From a checkpoint of a small image classifier: 3.54M parameters, held-out accuracy 82%.
Rows from block 9, named by matrix and row number. Rows with one number belong to one channel. Each number is 500 + 50 x the weight over its row's rms, rounded and kept within 0 to 999. All counts start at 0. Numbers have three digits each. After the name is the row's rms in percent of the matrix's.
# convs0: first 3x3 conv (model.blocks.9.convs.0.weight, 176x176x3x3), inputs 15-29, a 3x3 kernel for each
# convs1: second 3x3 conv (model.blocks.9.convs.1.weight, 176x176x3x3, transposed), outputs 15-29, a 3x3 kernel for each
convs0.86 100:495501512485479492459450470609586626565544575575549579487464468503475479511489489443437436493490500455462474471420414459423397474447432538532523519501499525504508498514504516537531475493507497452442499462479496471485521466514516481523514477533436409424482448466547512549519508481544533512523512503529529555565561569594589574351360321433428405439429419503478437525511484524513498464470505497507541518514554
convs1.86 119:494481478529517513468453452586584568587581565557544533544565575485490504464476481455472459495521494471511493444406370447417369450417403558519494570527514545514507460462455468466458459455445484512515474489473536548525585602571653662629618628599521554533468515499533579550602592583557555542497496488459475448465485452514520514447463436443472443470495457497481503480444465502465466476524509523533549476514497
convs0.87 118:470456435432411409403400412453441442490489502537544555477493485458475457441460430634599654602566626661634678524519510498499481467465447511530525470496492444446450568535575519481520537508532447441469435431454469472481579544562557526552583559573541530488503503462447452424510498501485470473504488489517525516495505499476493485580554560538493490525485481560546575503488512499490497543531517500482462484450419
convs1.87 120:498515509484503477491501471567561549565557545559553537566569563523521522464454457535527544532515529563539549575596606576599613584605617575599637578596629562576600565564567543539541529520521502499488494490473492485462546540550517506517501490498547531525527507505506486484506503511515508516509499505535544543523527522495489481483472473518508501549540530544540532528521515509497491500494476472479471421428444
convs0.88 114:537546537521517514525510512531537508515514502474457451495471453462419417446394390530512535568544548567542545550550565538530543520512514531523529502494524503508543506491501510506501493477474494484477474470473490487500473473484420422447421414437466484472442465458474494491606596622594571601584563589482473457484462457495471476425449459456481475467485484516497487507481469490458447451455432456477450453464460
convs1.88 115:573573551599597567583581554467461445493485463481470443458470476507512517520520523506518509515517504497512504498493513527524544551552571582564594581562599564547582455463483481484511488489512532522493557554525548547509445482483476518514445479487532557531520544520488502492533516562550525571527499544515523496530544519559567553517539539526545547495513517403412420453453466455454457516535515503509496455492459
convs0.89 071:440430422446438428449446443485473477466451460453459463490496499485499487496502484547570550529546528505512509595575600552530564571547578484493495493493487475477469497511507502533515492529502572523454545499442529486455662648637627607602572575570456471442430454434407425409453452468433435453455461466541542491532534483510506466509516502498508494474460423523532522513512519524509497481487489460458451427432439
convs1.89 065:481477489490484492494481488590591610563558579531521534517576565553603603558604590490513494546570543512543519512502534520513551547540568519509521507501520486492496471481465486484467479482476481500513475480484480487504571550528555542525509499493464485462481512497474489468518537536538547552531534536458451453507490484502500491491478459496480460515508477491498502479486492487501499432442444465466471434444430
convs0.90 105:532486465487445414479456443583535555541497516545518524485465488509488489509492489397370460492473532504466519472422425440373358440373356536515495519487479511503508428417423470473491464459501452465487481489493489460452510458487510455486503441477483442391488456397508494474465437451480457476466441467494512557510531561527531551365340339440416387435400376426388402461443454480461475561556550564535536526517517
convs1.90 126:496477473573545534492487494647622581631608573580563533493510526466465477473487481529536485549551489540565503455448419470475437424424409517496499523509531527506525509517506499500483499505483467503489458497491490518519517563519545591567508566545482526519447501498455500495556557559531539546512529528506483464510504493522496513471474442490506475511533494485489495482477488520526518447481486509505488485508465
convs0.91 103:495476474518483476515485480504475491487453460504471485460452445459466462485488484439418418450445437448444440542519556511490526539510543501502499518520523527539539493473466513497500522508517519449405523460377495442368598576551579532511566514503448488481489550532480549539468448458451446461458462481512540502477520463419458422440445418483502437484490423352326325382361366390375388469464476491501478485505488
convs1.91 094:544495512562516533558518529519509523521514529537540541545562541506523511516537520503540497556569506544559507512504545492482535489476522496470484524514514524508488424433447480474496513504528429463375453487411434461385501524508504534523467492479530544476517538485470487457541539566547537566535517546499492481518520510548537540411459388443496417443495407518521556522512563541534582514519530534526532513503510
convs0.92 093:460480452479511474439478458499511488516544531486517508507505502501500491510504487447444474481488493485493486462478467482497488466483486458474490441453467403425457561532519558523495555513478568552566552529544534506523481472481518500509534522533426437392480502443484512467522504509515483474526496474457465509457453502466477518479446449499489475530534517509493492510484471517490461495497486490495480470469459
convs1.92 082:425424433438434432453445444424451403422458407360391362542545542558561560558553541511500469498484452501491468503501500521517508530527515528504503497470475499467470576563552563543544557545553436485498420483499390449466509523555505524553494512532539553545498524520476506512541557539539554545504518515541569586529559576536563571435444454466479487500512517553559564522523537508506519515501497520504508513515527
convs0.93 083:465468428454462423444457448603609555563573518522538494533529515551555534536552515454455446460466469479466475554550533517506484487480470505527533507543550515534539540552540512514511508499503492496500452448453448438441563549553513493507522502524483496463464488455423458430478479476499492483515495486439438469457444464493470473472480541462465519464460491499493474514495476493476464495519538446470483459488506
convs1.93 080:487484495524498508508489494487484452460449424409404395535529501558550518524519480531540514537540525496518498583561547572539524576540526488469466521494484499457453569561568551540553517512523427447475428462463431463454579582587528525531536536545508523494475497475431454441431426401451449423425422397512519531502510520509519528504521523521536533551557551556538535529512513490482475480480485491504521472509521
convs0.94 111:488485485480481486471472482501500483485487467442435428492496491472460469467449440552546560562557560574557561534523536511499509495487491484495512487496511497501513472473483499492491502492488520506515502478477514476480449446441444433435451447453506505485494511524491520536613606619613600617631613617542530520538522513544525513503509510541545546534547533504501509500491491508487474420425395448447412454438420
convs1.94 101:574556539578555532569545519507495492535519509533521506466492467513532508513527503493508485517528502489512487464473493490501520515525546579568598577562599560551588487488486514510508513506502557545514582578543571573523449464475476493503449465483494510493482499492466479475537520549546522553529505533511520500530545517562574550515532514523539526493509498453463467491489494482486480494497469507505477481501444
convs0.95 115:512503493522514507506503496534495508536511526557524557528536515532535533507526521383424387394430397363401375416438418423435417414414407423442444424460461407443447459464436440451432414425421615608661583573620580575618530486529486435492503465512410410372451472411473495416448471439458484455415446423505498528499500535529541555528522528498506510498507501472485450490518479457494450555531581566536580607595626
convs1.95 120:466467469465467473453454463509498505505495500512502506493527498508536516480512501523505496510498498515513518394410392407430402381404378525558534546581558502525500528522505529527516514521516560525536542500508559517519531537567508511540516516540423437423464483462482503480435459422427465436365406387457475450464492467447478459547532537535521535549536556479495441473498461414446430526518531526525542533538553
convs0.96 088:513515505511514501513520512513517536503497515509507532550556541519529514488496483464478455440464448511507490500476532466451491490465511459444444461450446447450450458489492414433439388405423550495475532484450495454447533515519480469489478448474445438431471496479482495480498508499444460460452464453515505502550560542553565543444469473489534540517540531479484460415425409393392382475459495476459487457458488
convs1.96 086:545498506574526534569534536494475483478456465455449456578628606583625604583629601495535493539572521485516471502472491493464481525495512496501487506508494499503491471487478484481480461470473521539462556569504539548493546530519529515506513503493440467464434463456436460450530533548530528540525523533466482477504521518505507511471503434480517451489526463534538543533521538544545558490516520511540531472497491
convs0.97 083:469461472451463470440452460490474483458438464457452461489492487506513503502510491499485478508521504504526510580573567552543555531513516455456447477467469498494485491496474539559534531563542437445466386384402370359366434405432412380379400362367488495480453463445456454442472442415520489454550535497567556575509476505462431436468474495478489487470470472429425413455473446470491463491514535513539568487534551
convs1.97 080:519516526518505526502486505564585584551581589545576593518525505533530513563566542467489464474509489453516485536520544549524552565544574534525534545552558555557550506500488524517513526529517442477492426483499436485492506519509481500500431458472468477467519546527534557538429441435445452452473475468521513506540531516540534519507519490505530499483512492541528530530513514561552541465473472504509508506529515
convs0.98 105:496508495516514515506498493488497469486503473456471453555557575530531551538541557604586578541521530564543544472478467465471459445457444429430442423429455423425452484476490487480494518505510567582597555549562575549555409410417418414410446433427436463443440479467474517504614611633600596612631624625546541527506507469499494471563576559585594574610619590493493514472462481515493493437455421483491446466447432
convs1.98 112:548545544546539535549535526580569567597585583605596592438458450460479473465473469494494479491492481471478470379375376363371376374383392539526550535517541533520543492493486494494489484483480611609598609603589607599577442443448437442449405411429533551551517538551494507524574563571581568581584568582455476464479497480507518500460461467473470472480476477508514526519517528512506517453458438490499472485507462
convs0.99 112:503497524505504524522514533485505533504524550509523541539523518538529529541539539476497496499520519476506500465479458460479470466486479577556556562538538546519525409434410456474456434454439435433449483472476488478481500488464545548513550555521603540579575511543617557580534537532538542535528523518618587607607565596637593612429404429434420437463441454478478461501494473486491473498495500523520528520517528
convs1.99 104:467473470502507496479485476383398388402427416400424419491517523504524522528537528484491471490493477453459446438454431432448428405416403543552555554556557566560557481521501486514500468488476420462485434487509470515527528513500542520503541520499550519562571535575620590626369372364400392379438422403554560561558556557546539535537520499549530512563552538456470462470479467477484474514522531544538542544545546
convs0.100 089:472484478472488479475489482480490492491494492500503496510510496512500481520495483486530504481521489500532487564546576518499530521510534475469465476464453472456444460484476466491472453490472529494479510467458509474468579579589562563570554557562400417392406433393374398363515510520499478491516503502558560553534521514486478465501529522544572556503535512521524520501511495512509495442443441452469460437459456
convs1.100 077:573549570590564582593568578529501478523499473505485463507532515558575545584600563521535524495527514442479479524509533526505532561538566493491491501499491492492479512522497510520502471489476484461456488478471503491483514483478488465460488475458443457448460481474473494485559574565589603592603614598413414433439451468450465475524535519542551531559565544530530551524522545549556569465475471477483482430440435
convs0.101 086:501513506502491478487480478539532539487477495492490508479457476494476497516504512540510532489476487533511517552517527534497508554517531464479502459475491458457477533504509511485474523500474483458459496457437509443418590544571552489523537496523432446462396417435452456472489454462502490479533512507523518532510519505521528512486459472419412441425418433506487488502490487509498492498499522452412466451422466
convs1.101 095:517520533501506518496499502642663694607626654585585598523558551521545537513533507515526506517527517493511495509502501508512517540545551553544559577574588557557570518514512527518515521513507430459451468484474490489492495507498543551544534529523497473476455463454453474464428425419473467455451449437460455462497498500520524531436433415410414394431439419543539529559556538555557532496479484464466473452456460
convs0.102 122:509488517524519519555555552424410437469451454554554544487482519493487524542525546521516499532535540595614617584578551525538523526534537467444445474459453503485475534536534515514506507494495562579563429470478364404435492480481379356385369355395440394404515474458596561553495525568468494550489498557579573581514514521487472496449437456454430425505499488528530542495494511504490512487466444510487450546532499
convs1.102 137:492490492505495514515518544566553532540532509484464436448466475505501520483474469473463437540514472564557515515525534554552550539545543550575599472524574471516575480522523508512506532542534551568570544566569450483476516574558543579582432439448511494506520498517564544558475496511431449490411442472544547527533550544512509496540539536530529531531526507480502511470495528472497518497487473548530501548546517
convs0.103 119:565551510489455425442397404570562547511481460503464451552527552499467487455429443504493513525494513513480476499501518495472485536505518503496474436443451403444490468451496489482519539536562497514558483496540532551584452431472460426478548521574503509455470470433490498486385371434462463512546551575431425499420449515522547595409402433431423452492492515518496545524516548556549576521514524466458492534528579
convs1.103 143:529504491546476469534468478510482416531483421455415386446468490452485495441466471514500478536523501529522505606602567581547516486469462524493526535497524517493516507497496508514510473496501452477414535565491524536467465526505514597589517592590424474449437482452431468444457454452455464460457472460493512502508521513491508517520521506517532518554559541427456448416467448385448404526514497508483457406401403
convs0.104 101:477469484442429437437428435371399409363397420376405425499471477470442448466440441510492505463465459481474467451452441492495482513520509514520510495486492498479477455441432421397383403374379525529569515534581536530578521524547516524553505520546579545543531483482521487493570545570541514526502473482520506560509492554558535574530513550494478522512512550485454459434400395412363360592570564568557559580589605
convs1.104 098:446448454477476468430409394466508490472524507454501489465450415509502466487497465603626592583602560488532486475493468490507481488498469488511441485511442432447382490506477489513486472502489429460483447492499436480482616636653598613619588593595557532558548526563580555592432438404446453415425426382449434467469460488553538554577585586566574578544545548493511489473498481419466443502506510514508507533512504
convs0.105 115:471482476446453445422424424391404407371392390375391376494473469463440427464429408439433446421434419442425420495485478530518516557547534484492504460473479459460467431455475411423437424431436445433469450438481490468516506502512485477488470456479538500493512477462502481473516490508489460464477439441493466523489461525539512561533513544510492524520514545430425440399391395387367348569553577552535557560552570
convs1.105 112:469451466487473478436412404424443413446480437427460418461470443514522496523544523561585545502529477390435395536535527534531521553547531479498462469489459460471440496506507495504502457467474455487492458502506436473476532537546512524529491498498475474511457468515471483532485488461484487462459463442507508526505507529546543557564578572563580581548558561487490482473481475442460444522527532519516515489478476
convs0.106 081:437436408406406382409401385452443444435426428409408413499518504515523515523525522573593584539563557522545536612591610591572580568548566510517505522516494509507505526535520516517496492502474559559520548529518577558552653636625624606609606594610424466443433487455386430394479480468457459456493478476510519473530542515531552533457494469442465439411425411550540511521499479507481449504545528482520503447475486
convs1.106 087:458448470446435465418410445578556570552525542517494515507528511519535520518534514455474460503514506473498500581569593562545582561543580586580560611613593583589572490489467466473460444452445507484499493470480495478488595573569600576580572552552512513511533537536511510506549543526540534525555547531506500513527522531533533539519521509501506501494493490465459467423416426430418422492484487524523533465480474
convs0.107 106:464474483457476481466487490558553562562567567592593581470469470490495492512516523512530489495507481455457437459462424439439418464456447444444475419433459432450471488505505494502490473471458516531568505527575505527575463435451472439465489462480484475497519502519530521536484484473490491480477475470509480519497468525521488539497466471493456476479457457511504486515504487514503494528554597531549600539558604
convs1.107 102:479480481509517507476485472463464418481489447485499470513542552535552561532548547476477446482492459422442417492488445464468411433431389565587573587599582552559537491479461520510493503499478566560579553551576597599612560585553593626598564606579531571574543578577557579572481496469494521499454479467542562550532559553535563564496503497490504510504514521521516530528524541533538548511515513575563573559550553
convs0.108 115:545513574505486548532508564616611628591592614567577586546537530548546544552540538625603568609588567584563556540533522544544525516518492476455462469446442483451457546546525555553524540552529504512498509527506484506483544552542515528518453471459502458505519475523565527560463481435491505460479507461481525513511564536491529508492516512503530525506528522484483461511517496520526514619605606627608605592579565
convs1.108 113:527530525536542538537542539624615607623615607622617605596595604611610619619617623530509509512494494529506506507510497508502488515506486555580561556575551539549520513514511531535532529536534502479508473456491454442483517485468513492478504489480419451442453493483462497486572586552589600575556575557304320359310311327340320329391424460418445478458474496517515488555551524548546519512508508528526529566566574
convs0.109 119:393482534398479529420478504383420433419477508463521549510447445468397391453380379489473479470449455466436429470478495488505528498510531551517510478455468437410434554507497512451437516441422422451444432458458413444448442450433438458462460486493411450487441469497466488517579516517556468466559460458530541543529531540536540544496513537493518559505535580529470450489406381465366353496537578511550587528555587
convs1.109 119:496532536507548548534570535389466458409502494411497497497489492527509503536518508478497496452483495434483512521533535554551535549542512625577521597533474580512462515519531493496507478481492375425476372408446349362399467472461452451438399399393530520579510497567523518581517532533538531518551534512533532563519516540521515532502510531505518541512520542518516495517514490500495466483496484491508477500531484