Weights of a small image classifier.
Training: adamw at rate 0.0035, 14500 steps, held-out accuracy 82%.
Data: trained on Sentinel-2 satellite tiles (TerraMesh), 145000 training examples.
Rows from block 8 of a small image classifier, named by matrix and row number. Rows with one number belong to one channel. Each number is 128 + 24 x the weight over its row's rms, rounded and kept within 0 to 255. All counts start at 0. Numbers have three digits each.
Before each channel's rows are labels from the 100 images, of 14848, where the channel reaches its highest value: "peak on" is the class under the peak. Only what is clearly more common there than usual is listed. The data: Sentinel-2 satellite tiles (TerraMesh). In brackets: how many of the 100.
# convs0: first 3x3 conv, stride 2 (model.blocks.8.convs.0.weight, 176x112x3x3, each kernel summed), inputs 0-111
# convs1: second 3x3 conv (model.blocks.8.convs.1.weight, 176x176x3x3, transposed, each kernel summed), outputs 0-87

peak on: trees (97)
convs0.15:121153099099141121120092105094152120123103110136156112122119095142119127091118134114125105142121083124134138149171090107123157134140127114116155113134161163165110133116129157140091086098149153153115097113118208117111153102115112161133132142161130128130139085106110110139128137173135131145166166134115115093085128080093188150145113111137
convs1.15:167132170145126102151138122128124144102100154145132067116136064135136126124077150113111145147140110098113148139098120141100151144157129145107069113126160117122138118137114124129157142175150164127167105149137139156134105141135137163145115127132128163112144122133125

peak on: snow or ice (60)
convs0.112:134124144112141169154110158143128148143097107135128157109160137142115164095179104106108123137129112078132139145120110083137151129105108115087154106155128113141110157117131140105150156089142124110112088153127125155095152104131175100146095135127124096099133086138123131139148162146105053125087137170131133107146133092148098137163149088131
convs1.112:141138113134066147144138119122084109160132149122130121126139117103139136108133098093132109109096149137187112095132101178111145152127113132141147150114150148138124133153097170177101158128162152152104186103133137128143160083107136165140151062132139108149117170091146

peak on: trees (67)
convs0.125:116148105145133134140160121120178114104117119158129121093134134138082139103136105161164123098113076103062097131122097091116114075158110109100107135132149138142137119124137116142094098101127149140130110142117152116165122125141129151152112132116144083113107113102091098165157100142141112092192123134119089146104089092144145147148113143105
convs1.125:164116134109157124164141102121133144130167136096134075096149096117111164118105146144116115178122097102147134103140176119109140105131153090117127104147121141154154073140093131097143132115145115142119101121101141135099130155150102143107090118165107115076154102153100

peak on: trees (49)
convs0.76:097145140118123161112136116125129122141146137176153130124137157155124142138140118123160139111135113117104094100068112129116056132122098104125120076131123127135145153151134151143166113121105155119135130158146089139168075114160128132141079110067146102100084122133117126094115115062083101136107115129121120141119118112154110152138108095144
convs1.76:150086086128129161144119160085105176132133139148115111156116146121101167131176102155093104129136151140124133130119173129161133089136134137120084110134129138160086116133146108145097134130122109139073170123124114146107097056141113114120127107129109093127172158127153

peak on: snow or ice (67)
convs0.72:140171151087098180132102130132144115132129076144152123106155095172114154121135123124134092162162097074115105143149102142107094133130155111085136097135139106122079121163135146173151135107145148144104112126139146131095133096135131099161165150128110087176119104154105137143123151142104084132109133128139137106109110090111110150111154116142
convs1.72:139132092162073164121128155149075111126131138122134107130170137086113151079135136071111121139125155110136136105121121150058119147148064134137131150081145148113158129127103109161111109132164131135137163165118151119150143138121142143144109062085115132116101158080147

peak on: built area (59)
convs0.44:091141102110104119099140082098123129109148087137108101116155125140113128083127127147148117108098084101112102129170142119127179133126125107115124125142144160096153120154101110119133149127132074131111117108095139121131117107160091140141131114172144125123128119065033127143142116147137131095138100137141109131118088136182118143122131096118
convs1.44:148137117131126112114133119169154131161144148073103121071099112099140136109131168139126103169115142132134136106165140097120085116073146097128124129144091145135164102137120136116136129104091107139111087105111130124079141157164131109160119129140124136099120116139110

peak on: crops (62); built area (29)
convs0.122:107115135147120103133093127134082166128132094121080151156149122078127120092149128091135112109082121128135116108181181131131146124120128124164105089133120136140123128120160094148106114092133104119119139136135134131136118052131136140185117096164135090111128087111105122110130111152149133113148154159108121128120116129135127092143144053126
convs1.122:114141132110115078128113122160141116152130182157116150112105137149122114076145142107131101144145096133123140139143106100102125134144131125093147113142037137147130107122094114151136113123081143120157072140146132167101123146143098083132157128127124143104116137132141

peak on: crops (83)
convs0.21:085106140113168104141130112131138113093118139153122138121097153083181102152087126099115180114136112137130138091142097167125138119144110099105135172158150177138122161125098102132131137112182129183184108132124150081110109138119124145124110132135141123100130106087110095119118132146115089111119131100133118148096118150139154088125102120103
convs1.21:164103117151162125132155117122125174094128132118110121111104138137163097141136104165150161160179136137132164113115139147138155135115117136058144119130098144077129137140165124121117143129125128098136125121115138118124108114120126114165127156156157148128157142109106

peak on: rangeland (50)
convs0.117:122147138079080159125107117131090096140148097142118114128143080159111149124130103146113086145133077107119111108155122152117138150142170099137141106112141119125058133151143126159143080099119144143104117103130135129097116093161121096125169148144131123170149086151074133143120109136128129124082088115158154148115100127119095129108138118145
convs1.117:094126123189124182082143148157116097115134125118144137107175130092138143100127156126102144121118193090107138143132117127095115134124073112131114182092133154101132099136121083151123105128151116101144143148128134077142123131153164071119106118091120125114074151135153

peak on: rangeland (52)
convs0.53:098136132132130167145164109106158128137151077107121133120145104154107125166109156124111108134155127124130148153150142176117149114118120114180128149122113109144161097122148162109117144127105098057139111141090124115161113175135134145120119105115092122116101134138138100123137137141081234140153128127107098114115140133131161141101143128135
convs1.53:109127134090116128168139140147146103078139145123187125142140138144116152136136103112177078132125067110104122138135089125146110136090145141157144134133146087122180125154091100101116153132145129141120114150131117175094107140149078170098128119083130111092076101129166

peak on: crops (45)
convs0.37:086120081112127108127137115116136129122128150138119140117168130090076114125119128127109141133099131178116126106116131138127108131103131119124161157170123132110140108107137119135107238174167127117150109118155131121113129121141108155140141143125138125141119139092127114112133169133077130144149104107119129155124151130110165070148204141139
convs1.37:133130155101161129139151123089111128096125122107096121091141134156144138117101112129146145108114089126113121089115145137113119133150147102141123115098070053123154147115125112094145135116160164114156120127132131112160121124058080114146121134149153121123136089168120

peak on: rangeland (47); bare ground (31)
convs0.149:141117135114128132134131142121132106094139165109129124125105106146141114133122128165131128129117129142122138120108114150162147199123120127141140113172137125112136107103116094094117097136141128130116140142127140123125130117142130118098110120131233162111126118146121127129112108119126147110118122116126179253128136156104123115126090126078
convs1.149:118113131145143118151130124138155126122141118123138136099097118109162125140106170148111153157162155132136099158128102099133179139089143122088138166145169119133117127138142136130155114145104147110138108093149128138101151141147163081164161153163146134157145090115103

peak on: trees (77)
convs0.145:112167106119124173138139131087123108128091110184139134061131092150107142100134107155121082119132097105081127101144078078151133114129085087051131157130142146139140113144109126133120110108126121148111100148133140121099107147128121146120114124163148104106140135144107118137135135169117096117158136139109097085106097114151130127114141146129
convs1.145:175114097135160116138141123098101138118108113116144064123149106111097139152059122151112126131112128103117097073113132112118107101135105109112085111108124156127179106131128135135125121135141111133150125126109175152101113132117137123160126136129112134119114152123123

peak on: snow or ice (50)
convs0.64:148099147114135155137121136107115105123144104134109115120121147151101124136104100054084145166140116168157124094135119098133132153061102140110082106102096126093102152131109126068124137094111101092146157098108091148133132148113133151128118138107131124152138125125122168063162110140126126115155087116156166127158116132142124154125127140118
convs1.64:107110105129141138114107101126168120145119114145126151085154151046111111142102137121084131109165133178120060136158077118141147119117119116096141139173114121105143128155133130158083125138118124126119124104118095089125149118158133116152123139129055133130074128143131

peak on: snow or ice (65)
convs0.114:149133158104106182162114151122145130145104087163122138126116148153109169075159108105129085167118096093150139131147119067142138139117125133109098100121113144124082154120116157109144143104130112110112114150133113149097129085126159114153141134147109074131112089144130138126190128149102123136127127160117143094129114095128107156134099105171
convs1.114:159144115138079135149124113142097144170166136140171136131154077102148155101127133087126128148104152128186105122145101153126143150100117138132128164114158159137132098132113157201098118135141141123129171102100141088120197126140153140132095074155135122128119182087163

peak on: rangeland (67)
convs0.35:130130074107101132093147116133110118091179132089114109137129100137096108151126105151090116119134116155087108114116135164128145144121180123130131116130129107113104107128138087150117097113121144129130121119130121069107082141176096085094155078135107153150093140143129112135108149129078133096098130117143148147091134133111105112112142153070
convs1.35:113125134141162152156158147123123133100127094087120159125102164109133114122120147151128140154143154118112116147128121085143144150100163131158172175121142139109079147123140108098119142086117138130121098148137123105145128125129139110112133139150113076126116076144076

peak on: crops (63)
convs0.40:148132111152148127132119112113183143116086117128143134113155127115100125110141144126137115125128090107091117135140114118141118062151096117121168117146138135152127122088140144140081127097158152129126103149140158105125133150086125143152113144134114087092102096127119104136146136134128129126167160156097047096107107059101166150155151140110
convs1.40:153120133059129082179113081115135138098112151130141086122133115136129139105112141109109120114121020114135138141098149109097136100139131129112127055126130104155141067126123131122151133137126140111131105138133124141106128143112062163126118123144129129080169103140123

peak on: crops (53)
convs0.129:157062130181124121144102138138161096122111112106101144138163162097114141121128090106103158140086118131130156109104120105132132139137099149159150088161119145095121182135073127102126139117168159120131099130170114122150132094104138150119099123108123121078141108144137135129139124126119121131114150111147103088169113075132160132156105092114
convs1.129:151157145095125101137115076074129163148138159158168170122107141135153139095133091108123157065104091131131116145131148098120141091089148125118130111167135138139107114139138120152126136120100169105095122106120150132092135107116089131101113135156135167093161144114146

peak on: snow or ice (48)
convs0.69:123122129103111187122125129134114167137119116146112151115173124147091124131143122082042138130143105140117132124113137125168119147103128124077160097147110096139096147137130141131167162124130162110162122168121108146118122113140135105155099132109144120095120134137136135131125179133094060133075102168136115130142117119140083153159119104131
convs1.69:134123144127061168132127123111106093149123161129137140117129122091145139133157097067135105094135134126155100089123094150128146139137108108134135124097140135119108110142098153174105153128141149133122157107131130122164123075093118147149140075089145114137104159058136

peak on: crops (89)
convs0.137:056085111109144127101103118118146143096125121121093120156116180083116099146110122122112144091116096128130108116112147142127121122148122099141148150150109166131097126094113097135108165119148123132141103138095125110119122149119111147153121151119122142093127079069096098119116145117101119105134103119087090125106101086124153064168142130112
convs1.137:147104157092152121152146121114136153104118147082121124131103143179141146108143098146158135133123079139113141111129129123135124123114148125130145115133021105140137095139138113089156127091122137114141099138133128124139118133124082134121140144141154119085148100151120

peak on: trees (48)
convs0.68:103138133115107113119133063073126126097126080144107093109151141143093128103120136167142104128120101086109094143138131129111151076136110099107133128153131150108155103156104104136137150130125089112113090092123142116129148146120099141165142118148123135132122121108056100134134113130128134086175090123114083107104088105170145151127137119107
convs1.68:133135135098132100137116117141126122144152139052118100110126105120128142113131154129121108168130108109121143113137137098108117095105139106148116103131097136146187093119104112085149118089119125129133077104113135123105142171146103136136116117136120113080125102138104

peak on: crops (85)
convs0.80:148076127129124178121117104125145135129142109133100132168112179121114114172076145119097116119154081121116155098112150147132117131141123115161150132157072146125119146100083137137106153102151131115131102151129091099131112175115110145156114140123122143071156070129117114094133120114098141119136125107135072120106100086125151158145120110137
convs1.80:131109125054132108149124114101134141098109137100173118162110141172135159114152066127160110118137059146117134136135085101152152100088136152135135106138115124137140121130124113109153105123093135116123126126141139142103138137126071149124138130095151129099131115125127

peak on: crops (63)
convs0.152:105122127140145072140107135115170106112084139118152149108151156112132120134124094075143159136102132144137106119137078114089121080136102123107161134158159139143135125117133107137106127089179161169097081099132151128175117143105137139141123163118136125113129116111101114134124135124149079115098127103143094133134118117086136086166078114108
convs1.152:133127112148120128130151086116140119146155121109091144136147151141145151083150121135138132140130085126136158128141174159121109143163124135124156082161116129139105136160128129100137153170173152115106146121139069102153118099074107140160138122150137153088203126138125

peak on: trees (96)
convs0.144:119185118088151147127100106109143137135114135132195116118114098170115125109118155135136084136139094130117145130144078131142144151122137108112180150127150140184113116110155175123102092092135134138105119129108174123098147105141111147127122162137138136129146094113125112129132168154127134156138177120103125115092141103073185151131121143144
convs1.144:161126156116133090143138123106120136103075129164144078140119082130136122135089110114127133153133103098111138121093098121134135135152125148124100082091173123125121136136106128148152137184154174152172110137148127175153110123112130174149138141106131149124130127118129

peak on: crops (39)
convs0.2:117101124162104123135103141112149109140113143068129140137161139096150135114129116130133151122098128111138122147129132093108150133144121156163152046176153149117145159122102119079114128132192152148132086112154138132168134071129136140119114100123159134078123110130144145150136143132140154131107138090112133141166124114139135099152078104088
convs1.2:162174159118092124124123081105145147163157180153139158095104107143169136079142107116127144085100103133151124136146154111114122123105146113098108112163127150130118124148129143149135145146095177117126151101133131130096146110093103128096095138146155193077164148110141

peak on: crops (82)
convs0.10:099066124149113107125105113122120159094129091119057140163143153065104126134137131102102134109106084116131102115133164141129123113130120116157123099140093145119114127117123092146124154113135120103144106140140107132135113104129126138193112118130115119087110089114089099108140123125119122098131118143110073119113088100142134088150125062127
convs1.10:139123141078123101137123117125125138145149176115126134130113142163117140101170110119137114144142067136121161116131114100120130115151131125117148103130010128138123100121116114129139122096107135129132085143138136135113138134137071105126145125124123128095131125132133

peak on: crops (60)
convs0.150:067095116111147131105124109126121150108134121118108133138129170091105106134120160139118134107133105117102141098077140138138081118118127095130144162145075150123135122118132117156130219163144083102144108143108081120121152147130113135142128139094106134111129097107098102099111162081103114120102103123137100127112131105135134075146163122129
convs1.150:134110138098149130135164124084119149076124136099113112133109142166124132148138075151158125122108094117117138084107114128144121120141130119155148120087074084128138139135132128093138126094138149133124116130144135132161112123069076138137139145130142121126123095156119

peak on: rangeland (71)
convs0.0:092122136110126120135141140132081163094152118091090139142102131122109120134143103150124117128126131152109091121127177116133122121130136107148085147091126121117134079123132072112109133120090076117123139141066112102139118147133131114142144093139122140135081135129140100134115106117091192069134102147103136130086102139115095086099111139088
convs1.0:077139140127124098147137131178157082120150126139126147126110147143122135119135128126167135161110121122113130142157077113109131148089148128145172153107114142144107090154071106145112132143097140153134091119130077146115103156149111133093132128079103097072082099134134

peak on: rangeland (52)
convs0.84:143116110097119138120126112128124109104122169102120123123120133169080098142118123156101105153151119136111101153129118107138175146118141115106148112177142135085146082131115078092148124108143167132136108122148127075114157142130112121077151130163158201140109128168112099126107127130134120100146109129111144173101115120111130116115139145059
convs1.84:108127132123149117124123136113120098144118091059128140128109138110152124119118148132133139139107146132129109160145128087151131113110138121139145158120146141140139138132124118077156138091118151114128102094119130080136150139075156111144137144144161125141147067140059

peak on: water (74)
convs0.105:118112159116173155140157142158107111132149115114119137119133128136173153160116125073136157108157165135139131097088104130121116149101119162115124123113121100129135104099131125151084162127123126117153178099090127149107164165092142115101102116086147133124170152124134197089114112098142120121130091092127149156172166148104140136142138138120
convs1.105:106135130157129141165150139087159144132092122132098141122142162100054104155109102147112124129139141152132126086121139139137153150126152145105164142151140134147142167141138148127061153115154135150137143113136117131129152114155134147138141136146093123158127128152100

peak on: trees (64)
convs0.168:112159143073145134171091148091144100141103177097167138131121090170084151124141131144134112157132100181155120147154100150153146157119132130111195101156168132138125112147113155113150105102152124144096133115109155141102135097118148133105137174147152147167104099144106136138118122145126113145110147125099175154121136133100150129125111126135
convs1.168:133126154146125093117117146102116097127084106130131104143143057115149135107071123108096119145116141135143097136139112139133127154150118154120113102121172124130127130119089122125151138168142166141154132146142121126154128104097166140108134132101118153129125110130129

peak on: water (31)
convs0.142:139134102136150169107107151112150159142151127133124148141142132144115109154120152082085169114142120155152137154100147127184104161101098182122158118136108104160115118112106159124120169131123120112149161177125138135123131156142127107132081163103161138091124132116135192121119179130171109128139117146159131150156130117144109183147121110109
convs1.142:125101137136106144148143098091143117108071125151131113128103131099079067131140113136133110130169122142147114088120093126132192135111129099134155120154127076120077126117128124156121114134110149135118137086111071133162107063142113137152115132134119108110126117112103

peak on: snow or ice (46); water (39)
convs0.159:145129115126150155126146144096171092150102122119136136115138119147065138135130112099132131129177096160111141129106114082119105115094083128145138114143121132132132134095135201082111168113119093110140145125119123142101106157074131140102089136091079108166099130103129148115146129121120162174129150108113140102147134091127143140144151165131
convs1.159:138140107106123099160087133138137153100043092176152156114114147097127103104075079151104112102115120174130087136086104129119100137122132136107130091126160104141127146113149105153128124164120156150141135160123120152148132091112128165126120125096096123133102126122142